python train.py --arch="mlp_mixer" --model="image classifier" --dataset="capsule endoscopy frames (Kvasir-Capsule)" --train_examples=42238 --image_size=96 --crop_scale_min=1 --horizontal_flip=true --translate=0.06 --color_jitter=0.1 --cutout=0.4 --targets=["finding"] --num_classes=11 --norm="layernorm" --norm_position="pre" --hidden_act="gelu" --mlp_ratio=4 --layer_scale_init=0.1 --parallel_block=false --inner_norm=false --patch_size=[6, 6] --layers=8 --width=192 --mixing="mixup" --label_smoothing=0.05 --loss="cross_entropy" --init="kaiming_normal" --residual_init="zero_last" --optimizer="muon" --muon_scale="match_rms_adamw" --learning_rate=0.0066 --momentum=0.95 --nesterov=true --orthogonalizer="polar_express" --adamw_lr_other_params=0.00088 --max_grad_norm=3.0 --ema_decay=0.99 --max_steps=24700 --batch_size=256 --epochs=149.7 --lr_schedule="cosine" --final_lr_fraction=0.1 --warmup_steps=1230 --weight_decay=0.03 --adamw_weight_decay_other_params=0.05
Rows from block 5 of a small image classifier, named by matrix and row number. Rows with one number belong to one neuron. Each number is 500 + 50 x the weight over its row's rms, rounded and kept within 0 to 999. All counts start at 0. Numbers have three digits each.
After each neuron's rows are labels from the 100 images, of 14848, where the neuron reaches its highest value: "strongest on" is what is common among them. Only what is clearly more common there than usual is listed. The data: capsule endoscopy frames (Kvasir-Capsule). In brackets: how many of the 100.
# fc1: MLP up (model.blocks.5.mlp.fc1.weight, 768x192), inputs 0-191
# fc2: MLP down (model.blocks.5.mlp.fc2.weight, 192x768, transposed), outputs 0-191

fc1.409:473446439417521473546432473500510513348518451506580462533555519505465522525552535369498458579522485537473537502527408468435419514538541482447455476540596487481403480490466461538578584536567597499586561453505549436506464433523463509485547522588518497499491425465460501414503522421401469523465530486493530459541489420482480504547478421490521445471487501531471561503435565477507621586488529519490517447434491500466476541461464498508528468491458484513524513553495515550610462504481474581515528480487444565535507551593496580379520536517545399613539548501580488401517465546445630550
fc2.409:458541484448500534525510459507504530576509468490585393544476508562520423453448532473479581500518516473517475432564483537385601491472469451492485667528540506499540490473549489496451421504584480443555543507506489513550526494460492443457502425445495363515546553609415528501446474533481533510535512460497467486478596544566646498465533534457500534595421482435524443493553516511536512494529463589519464372496510546455479555481485570459525523498491478486486581483566520452465421500422475504446498508430434592451533478482481441421479469493403511639514570514433501492439483482408508605
strongest on: finding: ulcer (36)

fc1.367:537473554479537565558506475526548403405486535604432445514510464460592549467470522535514509545475555558448534471478562610555577507590480394444520603479495428425453534503468492505555501499482558476451509522413471496552448486435461477473532431512484562513554550520476489491477563482425368547553484469492477447496492493561496495642486526482452551547496421560484513465538515477483473455513501357480481465445472573466432371482576451443495547424460522569463518502542435647498497525469520564518405483481535445560459491574529465540557493591499522475588494489477503503534550561551543440
fc2.367:557536508482469458547475518501460502518487524480452502501579562422500477479534593509482532534480435582497446462487472419391513593482458487558401552456491415534547450509561583441444506522459424388596506471604529523643508662496454524438454469528404494476509470460462520477484444514506589521556459534483494470495462475523368423415563531546482556471440536532491594503498585480450479435493472485440494507499470577488531470551508424471476481536433586540459547487574464408483473526531474504488517467444388510540490493453519473536512460443499525515468555584528456431524399488398472503
strongest on: finding: foreign body (47)

fc1.416:485509523502448443481513583548505501418520483561496500581532575561533529421534433478619629534484491478400482512474517455484578472548463543396415496478476498442548467448425517520520498519505467590451544508531425474565513507509493517482455467465468566454513452474494434492548386539524416430461452507439568397616548531500549487449484464550388454489421569446474510459481485457360446588500509541467488516419484479472596492430460548570555482479493557523505520507485465495571584485536465509501522507420457517516459459527593587530502458441632523536404397484467529494488465465481496524
fc2.416:540708460528533541485491509534516503445548466482392481463524429510478638517467548449427482493425476398551470500525513500568446409552514508486526450542466462467451534444499481446474518513497500486541471533544417477494507473491467490476499461514516657454495488556539536533568507498487558571483550569414504552454432448487612468557531555519515413531591441439482505599502607478710498511524519534482548555565468519493449538502464481527446492417497506467499437507477484465524615480505492521452443539473497481456495497522402493538437548502481491444494415445518518507526410514541495455
strongest on: finding: angiectasia (50)

fc1.600:567539535539513555487556467500490463487443518493534496676416458530522508536549503479453541470498529529532523554383458543528509502447333430528508458519451458467576497446539571538492407435576467444496639423527397424388524576545432583514563510493444507551500528468549419412577516433545453502515483491565482490511590440576493425493584433495494461532474521481435537583495527501493496480543494581430496497480506458449440457442475420521474507502521605433534480568501444570548453528461526425518480514521614477520504496515450462449500489575472528501553482488489527502580505490500470446
fc2.600:483510573499455459521528487426510441509498450559476492478460495409544503538472454532585466488464556537495476460453520402473516500554468517532516561489504488532486546534451553421507511522497482465539452542580550594488521472461535419572433530540540578478438525451490520534498499441469536524465469506455462475565525812481427512573489444460439416474476470517519467505474450460521563471488498553515606463540433471523473567453511493538494404505394445510447549436554560589503540520528480545474393448503546363487505498513569456491496549490572487542482458486539505494613489472482541559
strongest on: finding: reduced mucosal view (90)

fc1.478:441414563571497573524527479426463466476498554453602444566472492488517460424609497476392444518447445555486457476491522544533532515459489565542413557510500471367497516545459461455599386554544518569432464533436391475618504439450528500510504419480438500566550465406464444464478463483585469530540478479550553522520523422512484424512400453457559586522532466477563503509596543479511494552482480577496515484456497525539547490583475514482516525484472421602557574581451599411486522534492447462499558540464488445547488471477566498492459497551508476512573454538449533513478461415521440556
fc2.478:482372520474450437564450465473494520404446558569462527472520453516499496558479593464472511563519476447472515424489528506569481540577444457506484524488556479563431517501498485446592478437504439590594496499523573528473496506529464490551569553462577515564454495522461559425544643474482438496460556482534449540546480492466559470486516443470495575400446565524477541502634454408407515455428514399447471462552480543471541503459485430520496593589425440496441432531560488502519501534561527426495518529463521423507468454458479458489383557483395498496515508509570421390552551481485504556
strongest on: finding: ileocecal valve (36)

fc1.247:588555536507417586481606460485518435477500602492510596472471508557464493411467367459495622505584361480402500511519496500472483481534508548524498491578478507503486439374489531458476482511440511501592451497536532540467482469591505468532542564539505523475577494456533531509498483489509509528464435446482446502412478466419540485528537423462449495535617425496525426537514476553428560501546487482592586444416541476460495408453479558436490469562553521535525505529597490490588488447468586520515536562575585475538525475526460558477533543488471585462516567556577524521573430458532491508
fc2.247:443510530639486485564526490517517619451535391534422552588519509479453527523495518458520410514534591400542432549486503530389466519480557503408555523519451527507526488605471465570561544550511496508499505473533560538474522448534432525447415492493539552530477517345484439477513447468553480536539511481600508456541448548437353489420473410490504443481527475486492554430495572470539523557442522473510447512542449562532485445496492487601535487491492534497503521482544530541526581525364527453549487524484534523419478632510447442511539511494474494511545426509539434396569510448474478454
strongest on: finding: pylorus (27)

fc1.228:510454440550460528531537543451518618457444478477502416488474519485486501522479490398479478488380499463513485458486487516433493467494463528470490479519475455378441534483450582537538493552465408470544509519602452456490551459501421481433527487524467510547526471494641554468460418533493504505552495458522505548556587428539456552475502437409443464503523460524569576541506391521466491504551440563504495541534455520534568570406432521529448422510518563451386535482482585436516520500501585511384531475514469618563513462517454465579583562434483473451555558538445535499542408439593558428
fc2.228:420567499370501484522545524514453535504501483535465578480489526491510473566529459528502510547559460443532534505544492496365524475385452482536472482478460517470515562507564510433484441449537494460504484462456539558502465584461557579616508403431605597583506523482456383489507546468467535423471401471471524485555497572522448490430644429594507537398501485517465556453575498476515414530485482564453549457453490486484499476541474482538476520497460503539549530532477393485484530496501481488525543527454471532458572486420521472357414505522470436597558442514549474513438480580613489500
strongest on: finding: reduced mucosal view (34)

fc1.383:466508507474453436460433484489515514465521565434554423482608447478556476437546512543407469543523469493473515578549491493441497499528440485495467468490485451541452464446525496547442496600559572540461549452577445414503456523461552532453466486489515524513511531527556559498397608426481485476624559472596438558525490477489507372583538495448513455548401540521519442445477494438486449433577530405460495494489512441452433369518441423495409577548481481535503525499535456518523511544435509482505487566592513482539546613485535528529454553551424451385555543466425554494458549467541485415
fc2.383:474431482525546489529496506413486510498468565539498577480509461506486492561493513597530570474486524449465511377491519492521455614532454474534575608457540393467501468464463451537608460449518412445577502525510544538638497449495451546609605530491450450497478558514490479486589450483489537454442465503546510576453569484580467515486535496422561440477481534498617482517602482388547551604428475525510488444569435507449471529419497543432524459536488553443483509518538546480456492469562458511456472455518409527447563453472479516467484444471517468467496546593443441455461621435429466502
strongest on: finding: foreign body (30)

fc1.741:431538519507593506606447445400537477405582559564580466511487508537549516486526522499551604460430609466463521571478549526523473565443498479574419450567454418527517516534444560451577473560554531497418445586504478476461480423513453505482559475599428470368485498523529495522543534467487492542431505553537492485466440451427503419457513553446519590538533497494520480491524520506419500447486476471524444542521523551443500545492544519477502615434494452478498418558547448527466545473564555536600456415498455447536541539530544514495323559531546468582498531574520459493497564536467483507
fc2.741:514530484487489517602528516597518503528504563449511481474499511530449550459468438562565552439464492465500527531426484415383360568479505516545346559473545317594553476485492519527547584475479481516556556506517483477490524466506574442495432587521515471571502530419543568551556455459474597586576556521524437455557489456458523485491504461413480446477457587462449489569446573566531576517495524547451529513504512551433477531447482443457501489469513529557533546466504539509520553530516562430500539551503539547521452605541545452454491477540633518493518563466545522488512510495437397455
strongest on: finding: reduced mucosal view (49)

fc1.581:503519526502528573407508553422552542528551553459452543450522541597469503394435432491430533493442432494563435493466543525544478563460563485453501461383543537437518615465494418481503491603538553462505405519613521453461484545494482495449510567500513514405467538537498419578447457514513430519526443523537502567566514491488431525498552552392472528427506514555454467548491462534524453521487599475500505503515428575556538507520545434532487465403514522470444449577466540446425518458580386542466569541547560452532460418464551524490464505438513397440568524437497514606532434527463480477
fc2.581:490520429494418534535579440579483424495573419544499476515501449446474505576615596511449432554486627503505492511495502504535560469527455484388446568499500533540486581498504522511492477521512586493458530587451498551449482515481447507505570471443512446536417507548587477480516547526570493544458514516477606468565495473501454436432472565510496534539509529432452498385456541436508585463442501572498403465502524502374451469513503453541405533561492492426468570516547500487530460422457567599578470442513512517447487480577520498488498501586570517471431495400484485436472465448432591620
strongest on: finding: ulcer (31)

fc1.675:499466486541489556519521486542670546458496418517470401500500425536429484478562493491466611499543424571503472526553557496579499502524412580534521532442479502541558523452495508396588547511449471527555528529450526407501515481479506477456474522486549526419543442473496501439552518501550434556429500484439574465447436529487587488407438406512515552543441521499455581561437513546603490446499506557513537477461530461432424492459503585586489468505496532496481506503462446430532451566462512519426461430536552533552469416514521664487513435511546547532541421449456553478464418578573508438
fc2.675:472510484504440545409443523488524490551525597559507583545568571547503500393452490465551524464467582494436434536549475461387506503510648467464554477582500519539511474521468480530529508542545389493511563504497527509473453562467444523469590469465544491481516521473456445496452494473502609433517520502635480496515445454416426527588490467505580437482541507509527434509496486459737526531485454485556526513565545494508511486403455520473498557505570496476532477514529551423479490540466497467545511557502482475467478515478385453495445526606490504521521464493543513470563592391390507461
strongest on: finding: angiectasia (98)

fc1.553:476409508541550572488530457596564502554417513504547470541476582445518519473504532557475497431538491508555519469482477503471529480451474571495538470470515479485395478428551458516435430493480515554494603432446420509464497662611572600525517536569466522463565479578471460455421572591447529484551586472437475426434511475526443485440539587402650512505459491466549494529515419533506506482475489484497525471526469555481493495495522484559508486376510489554531439503563399505448486495438471569535480574516564608558490517385553455529512536508538473539471482545464459481560418518502442449
fc2.553:537585383494451564545545549578483505578563510479526617448463515487457495564411504445511448481523539505529533528503600489441511551539544437515504478486567457516473543530491460433466475521529544461438413529493476501548481408483429419501519528543457504518481506420466517463488492482576459499453435473530455486472469517464462466494407506478450477490572490626454526465544464633458515457486573467526517584478426462469508590612475461528537431614571526605426485472500473438510619536490533469491644434436484523541432500483518543577501556463429516529488500563439562605484455488418478503
strongest on: finding: reduced mucosal view (40)

fc1.482:462517432621473540492508528515455484500528546522569589469520425553523523503517480436472501500568445436490479540433564459577518565578529514479555584539426464537516592531476594559467493484516411530512630455461489533481461461474521481468464429505485535426504413469465495531586458529507462606455516537472452526415495592543543456565493438536495423508491439509507499593575483427499554445507395568552482505465552463517493570514541520550542449535517453466449556614490519491440499491547542518418481431402536475521558454450493378426532621507548562465482465533547476572407543585475477457
fc2.482:423538579520547483451533506472493435508498422441422475503493482509508540494516563439475473423404522508480585570413544476525475560445486449431457425505395474436501512435529515382483497546461505536581407531464540564512612480471503521442490544498546562535456518557509506493598449490478515455473579442461443533570488495501499473589481549515514426561534641502577457462479476559499463496467563421438545541529529432568545491521479473464490480557467445522522517446509530493544508460529484458602498551475602559497504454501483556527412530419515429599487462590526531342529522383465437528
strongest on: finding: pylorus (25)

fc1.683:511513572361479405481525566458631590437557469555542534449450494513586514438473553517486513580518430511448539542541546517604503512556490624540471407399608535458471466473517569527541502452483475546473497457520395460540554481502463476536568505549550427506557439535504437502477497439434494496481432521529439510453526571625494621436468565536531491550466589547492539615505499547545481513518383490522537486518503496508490538440540529483476517470561515497489487471512522507415551587500575414439511558492491525481439474518432424504499429579522460573492468466563502506562444487495433499
fc2.683:519457383593516723440500476515476526553483557449514516484532492458514476555457438461586472556489486478454458491591498532427463525532483478437372538551459554477471493442564494594564524540553515437585473486482547457511516529551521530461530447491484392501468511490456522499529481529498477454520555491418465492544508506476360442546548391423455441522496477533551491488491493445479484581552478620568514462440456499438613454499484498480461532520454571464477507485520503600516514502466510508487506501538467623508498456436465497407544505455543413575493493512519453410454618544529456469
strongest on: finding: lymphangiectasia (50)

fc1.415:530483461495670554501442466552576489575508494435521505537464443475492579503496540528496487552568430551489539511492507517551515432505570446396566415472511463536524565436495549452533546539483444455501504485498474538586522467461573561462484434459526531543527483432444431485446445433531537433496456515491576467470473568439501518404449491520552477525506538591515392506513507454440582489520466586519457494476552454546494547505481540540505529493460615442546566517467384514505588428485394498491462521475544498444569583375491594446453443528414496527382512413535557454465540499497537586
fc2.415:488496549560441506526470499499568573512503494550511409480470533610541444477549479562435377523512525384496526493564495441552484508401475474540452512575481451478569495524461518409460565493519495534424451508485457523429541474491517508370453493474445645430509499516539482531427502548565555515452568537548501462486488442519621451580503536529531539505498500473490504453427564484600454417483515415478528469472541580527454640566492523501498451426474497511463388470506531471513419519531476399476530545510622358510545496535589473507564449509496501474549493553507519509510521413551543482
strongest on: finding: angiectasia (45)

fc1.767:489434588500362457467599572549492448509561578565587518567515498493585563445544501434526464480483429491493486544497512427521402571547573537467484540468529489580490438435493536483496490482525475450469443447467495452425529532429521643546436537492457475382563474444487584529451526575581517529449431519488398545455533520563476478539491539466380518533575447471450434509507506521472448509607486423547569464462493446602505555509430517485452444554484463427471446494468439470545493463482464519459445560453529549534540453447487556424486498552505488482529468462573421459573417538524484518
fc2.767:485568504574499524546462511596523511460473443497494538543481549419538392512445594578541497519512496411558579474513514524605576469483383481588561439486468565456532468594489531467435529621513472520488480570488526519555511424498487477444490492509542489470600536453566505454558515494579453497521516560597562520477430471514489442497484483425541499440470480504518402451381488442403548552450513485576487567446528459501404461636546577556551521531530443495565484464450527505520536531462544569464583517534518477400433544544553524538472532499506429516500507459497497426514430444490390469
strongest on: finding: foreign body (25)

fc1.183:442487443477466464468553417420542550473428519563484476514511592485502494473478484550490567431439553534535452439511461545492553570490490525475461478480608508525552429539531560529530574564392472501523577538415518571619501453582465548475456563474502533472513447546503570505530431521538497514619541581529509519526538431538389516558457551484565432466541429542580388460465432479466517480492636457484450490537531476511498563565521438505552517497418505533438460560533564521488517461397618518515493595439567485451500499585500492467472551536487640505427522481490524561507437467521494462
fc2.183:409529517467532472520577462593502387490510474496531395420510437439449461495498439602549480503549502547538653515542557405597368470526467618549419523541470529522519562461484467546488500496531497507350451432521541509464498586469434490488537558503522521542589535515565509528470477551603518501528484480457534595435493428531456504499443470405581463469555462469474480558479463484475382475565498478488490454526515479538576540529539513537547444480481474468489585484503532437470438530453431561502562414571443520491524452568517456500454485493450526465470487394498418533498463519553510549
strongest on: finding: foreign body (57)

fc1.226:488516438561671435488409581487577437433552464450496467487482550503429396445502459470400482499402437505480548530351433546510548507555465548504443378521499545445536499507543555494458480469461506508609404499573554442551513431501485520402488499451514447452509489536436444505545541563472446558483526433552516436514425494592518451544429457479511529418486491494513498527468459473481535535485506468566466419538459476559486527525509504511444582483545578426434576475555487622413501527501524488515497486521504492455556473472404505463537550497490485543485469504562524485542369503487513590
fc2.226:510527492442509582486527430412430590538535564573515413498452532475499465472644504575542543583580594540605521467476527420524511454380502491450530447487536480439530641512499502547573428543514509494470593559391552514447500543528504467489425522535551534559450530429498506466430465516533546499515490560593479450472522325383452420543542514478446525459511519449484480440540475478507447485479542503471503473459489440488588507489536538468516458547408565511521446464531493447535483516424495430432565486480514458524422493536516506503445510469466583547553488587471480424444476464468503516
strongest on: finding: reduced mucosal view (46); finding: ileocecal valve (35)

fc1.712:467506521557458503622492549526544406525543453482555499430536562446537515505543476512534508442556454504413440491431477467434507498478533466431382440424545452554476417492483508479482504542495512550510536498498545481444483604553414492428528502499528369488514559563485439500477445607522525443435466492460493445397426560557536551456515553552563602456514502493566497563483543495478514522478498554516532554443520419466494521493424523419458475536612522452551539493610408476534410474475475552506585496427509506378530506408486512516466482491444471475530395475539597436493424425539427523
fc2.712:548580518529513464515508496434405489531477493620460517468597478497514469478481543497492465494407505462481413400453508470524389520594548456489500480506475546544546401468492566487476525536504442431648486498564510447648514566521489507459447437555464449470597418491571504431551515542530515492527564536607572464571472511474336520460501558476517654483480466582457502482480436447504491508557437533504514475529481589460544485528555464532531481571514458502531512457445548447502530482484483492452476517512428463462463485397500522490513410479517497475513520604560443551437453444465557541
strongest on: finding: foreign body (33)

fc1.309:536439357516482469500472496454543537432506509462566491465458530588511576571497439483510586538466468512599503473460467496486503531502547512463536534449498461420502569553370445503481531528465484523503562542458463457553437519539502567511445516522497495453449580362533542500474487467521528558442490644558457462524377506492449530495524450602513535539513501471444546513504505460447461554570614545456460439461405424494545486513569502503449567421485604540484446514416425453477512595465430425596516540503512540416444511454455503495497363456566475539431536510507486458466475528529560525
fc2.309:439505485471489519496552513426592513521521475520517492548556504472442413392443466560448454499483561462465546601525532506636437509478509477453547500436522566561527467498506483527547427513527544409416471457503589587507499518503521472423526470552446437486729479531487500443491504466479446507508525448464451463456518564480430482646443480444512425513505511487479529515578620590588518500495441407602533557598483620496490494483500490534504556485481485472493507515502503546466400454433511432550482490463510469497475489582511620469452548462448491537535482512494442522517483511557504465
strongest on: finding: angiectasia (68)

fc1.109:493451617567444465516387492547537532508522482516486508493557417556530484485477552450532455481452507591590474572401439586440519485631512577476508534490514519447476466581509469648516530573527518407453596420471473558478525431486443461452414443567493507558524514465438546535556469572473432463474491533503491413490481584579539507548529507437496509476478502511477481484496486473515560560479550427486574526489446459450535458513546542470482488446604608414563493432570521455435418504532557570565489462532423478563473503487525502468562533569532478559490469438564520513418481540594558517
fc2.109:354457551454528477615474467544415460503466512508572540420547486494488445512504564428469544491505445513451585579458466477485459489533484478519535467452496513498511530477514477506508469442442504432541498571516536520657504560453478594524498516522542452494474439520502545496480531464477447489560489508625425495552468492608562469530488472470478453505531447499489595492538503593454422423567543429455518517497624434525505413516592516559512472507483390553414546516388459477495456509439455503391493533421528531369496557492443612527486485461444535569500553479489475426517577478550486483
strongest on: finding: foreign body (34)

fc1.146:512533567474622596418513564489504545431480487457408530523483453594531431528495557478503484464519516497419529507530402435488532545472516541543429571441469536497452520432563449456562492559503457489539540521421438458554494536439493362546518522567524558568544444480473374495393418527443527498525496550514402499489478546486535463534427466500485493521473519523522482504541425549540517559514545477478483439586441519520524429481489515547520534567538507421446462485524428451563525473423550454427552512457443573455423461547406468475507579525504499556521593475609519627476422435558447481
fc2.146:484445521512459506473469512485559548471479478485588445546531522539452508451404468498434558404485479443552555552452446557476443512401546516461516395549592512427470429509509503562467313521502533536412471454577515421510476535645515582456460398516422559481501523557470450414455433494450545453506545506449485480519462477567600509475530534382575521495564538546468521579446510515465514567492534521529477517449487619500559494563410550486473515510485548518599425458470513484492480521472468503561416477484589602488597530476475486519516511426531510458455436471530480481467509477542474475
strongest on: finding: lymphangiectasia (26)

fc1.199:475466521468493460524449536552506486505483511472447486471617572536571554555500507376526430516537504520515529529502490403509439466485470531532504540475491579476407524555517439478548392514529410473455493485465630495611512449484566406571467517484459447544494594519483471570497512491455501507533510444534483520522455510474414459472502475500495501588390523503529497407499559519580518553647524519543450473532421466557529528511540549571539488440511547512429484471490488331501627583504449549519520509451510584558420523499529517439501416519557444483555464573493561462454546578568465431
fc2.199:414492463501517458566555500564462556493565538535490427556544510547446448514402520596517510533488515581492428414511542447442532463424628541491454494506588504567549346503474495464529463500483538543466495467493473466490466601500527474484491585506511585521599516540478409528499458545391453515415459573553524527474460629489531445444500462517501474589524554459499488457494454441458583502446372555532567546519430555539451500534498519548516484483470543446455481476518494564489431489497529444483453461504610463408515477465483472515516460519422495533512374582485556525484406482418575481
strongest on: finding: reduced mucosal view (50)

fc1.602:625472478481463498498503461490609596462491463545472459448514541609454551532499472490491542534486467551565548535570492592483527545558477556357493479430504498513542498504411504505514472547487459438474479529476423414497524475509458452376520402521578508441548476414506470456369446508507545461484449604516514462489418517489603495439480494589439531484493474534511484508459523479447428588481476534491571395432547448501503494497541520482538506508491561539391479473496458474523516525451417492551464408457542518510484490502552661467574408543463543511469515468505438484433490536374440491
fc2.602:567538461510546553537497516492596492534528432471539433468485469454520430450506467460472442539424570523546539516449472502516543473547493482591517537446514531455434500421469531510514507458478517586564463509449552519553467461468534502622546464530509457536468514410508515516504482543480544504542489546532459506530507512556411451404504494579529507514509479402501522591523444471794452478538563454469423578488493478449464461493478463520477447480493434433498485543473512479502371464454420531494572589619522429474523462429490427445479517517522465444530538421483544558599476461502528491
strongest on: finding: angiectasia (68)

fc1.400:430452473605465478533493568554468555462448476475531473529473568426425438474489528507539545504463444487493509565509560520489486563434559525466535481359479469517485568498575436630491480443556515540482342541444436512504557495512571462501564406478454536492521469532489556396452544521520502566526496598543594436501487373569457500504519505456476454527453526525590572504475497447474501495517429505431544530473504433369360478452502541493445509503530550534509558564528472445550503438468505370587491532455501460566558560501445480486542501522496470465508461499441519503518428530451418573
fc2.400:441465525620474484524467459455482463473515516489501553512456511523546478513438517538560459445533481508541483517484450534522511468623459501553505470502439511527444464452472519433552476640511518451467479603447579502584541469557550555507450683488512429508471470486439483456474589476520488515459532469475411528594476522409601529421513454402476580535583544438470449430466459468529535458439500428543443467491449512535437377505435561505564495474505509483522473493458423503480464406596561485464500570528476519448454513447465485461460509484449547459452566508579469421562379587459491525
strongest on: finding: ileocecal valve (67)

fc1.87:477466509496471505436489551465536532493461474468440469473509535492595482558443529537463513550490436513545496520544525490497556500558558491468414455481476502512470482553538545561581451522442396599457525430536467570502576473557594453479434536507543532391548462563429486501449555428587552437432471506348549517499574543474572450372396457464462503511546440507512532523472411503562492521508481493484444489449456488525438480561643441478491491479582507599524439485491497544517522535466493559547426452390470578548516421521598571506501503496461399601504503498480484403465511508504430458
fc2.87:535548525533530579579436565526639476437605483504498438500517545539487488485464536438455491454540493511453475416336466475512504403445511411508535513462523584579511448517485460414499495491446534434433522521444518474586471568487449516533626515441438445466513486527590503542600455533539530454485522528482521424455489451527427458538530500516542494480541447432470492530556639512543544468539471435531448593543598552452500448541441513588475500486510512474478542469426476488466577455462499434414467477549530463504484583523386509495513537475538538360520553441550516548480452509524512463
strongest on: finding: angiectasia (89)

fc1.275:517441429390533474465490396490456465481534456516518535458537538480528509476519511415523440434523497497424561507491523626482522499618458533501437519596477471504470454611431375518453551532468480598508427585418509425565538531551461492497438451479520414519530505520413546496518633581457559471576493409442465464587513442565582572464553517537469515501446466452487487457528567519595539473446487465444434493488495445486562482536544492429551466467480490572451556481563567481533500499579483531453461511543441515567499418457541599478505538560606485523555484535517507472501514465412519540
fc2.275:564478495476511539555517505461546479500528477483473510472546455512456513432487548475429560499436518519467479482550522518605513454519542467488470411445400574542494460416538552541534468615525499416459556499484409570528509489486493437485519525468710474518533553640432429489520511437436526439472477558529551579435511602546510407551500587487526465512480565511450602512451509475448539513417543480524505467493485497516428621490519552581564386470548493585478454453449408452528550455504567561531547420480496465503429493531486443447547492490463538571505466503418504567524456519498474539
strongest on: finding: foreign body (38)

fc1.594:498523563633556520520509521453547443571596441437489446528492541443488452489445535478508631533611483457409498511581440443529532502428503460439522496600556470464459439507488457509471569509459487556471595529582623471528566450483394466594489491480529537555497423469543504445515474490432452539445487561542479451488470428493410415433484467464498465577451494432544542535479447451443502519458499497550526592479536519545431485471603489482524474568472497430488548473493563528585572533519567491519468438510467423495456509581561502594440536557541589520460479443536434408467499540453490512
fc2.594:498604488457510427471516470536484665481458481538528499467507501487481513506521527549470388541461468435609486424476586537561540539438504477522531357567548560535519601472459488462520563496522523528487486482391540550415554416582492548440480383550505525438586465418471468552445538426527504489424503536544488521526669472409485501521471524547631426484498448474436492412500554443506504534477479481556504480537474487445516487432493434446473448552592445469550467510497474517485470476508480433529522541556558559518558543482464498531492464554552452517554484524453457554533459399457549509
strongest on: finding: pylorus (26)

fc1.353:549615472489447578555501448481550445594469540459480434525492469602475455529482527504480502429509430484440411390479463538496458426479472505420521512498414495460482476500491571504502468498515512509477470524608506504576560568450589586602457459491501484588526514507468556487512489409585457610527454486444450535521481519467505502458492530439499505481591462572425519578484607486398477480491468509523498509450578498543507439433573457594492424496474583529475428454494499494377559441507430492552402572538560562523380568542442558509553551541499475560568503430506470533509483552494517520
fc2.353:479557440581592449480498515474583513426504564600579559470479510526491576503492555431410439461484551566437506505603458463388527468490450494546522535524508481453398509455493562523501569505446520555474582524479546500559465500534468502318505502488481477398479428462626424480513481570515533413476420459539603456507435486537483462536463425525508535541537512410482513538499466540555502561490437448467448500474478436521465582523422535495401549552536493489469483518430533544543505470473427395505476478480490459518521479455565455528471470525621518517509539484519552362548501524575524515
strongest on: finding: angiectasia (27)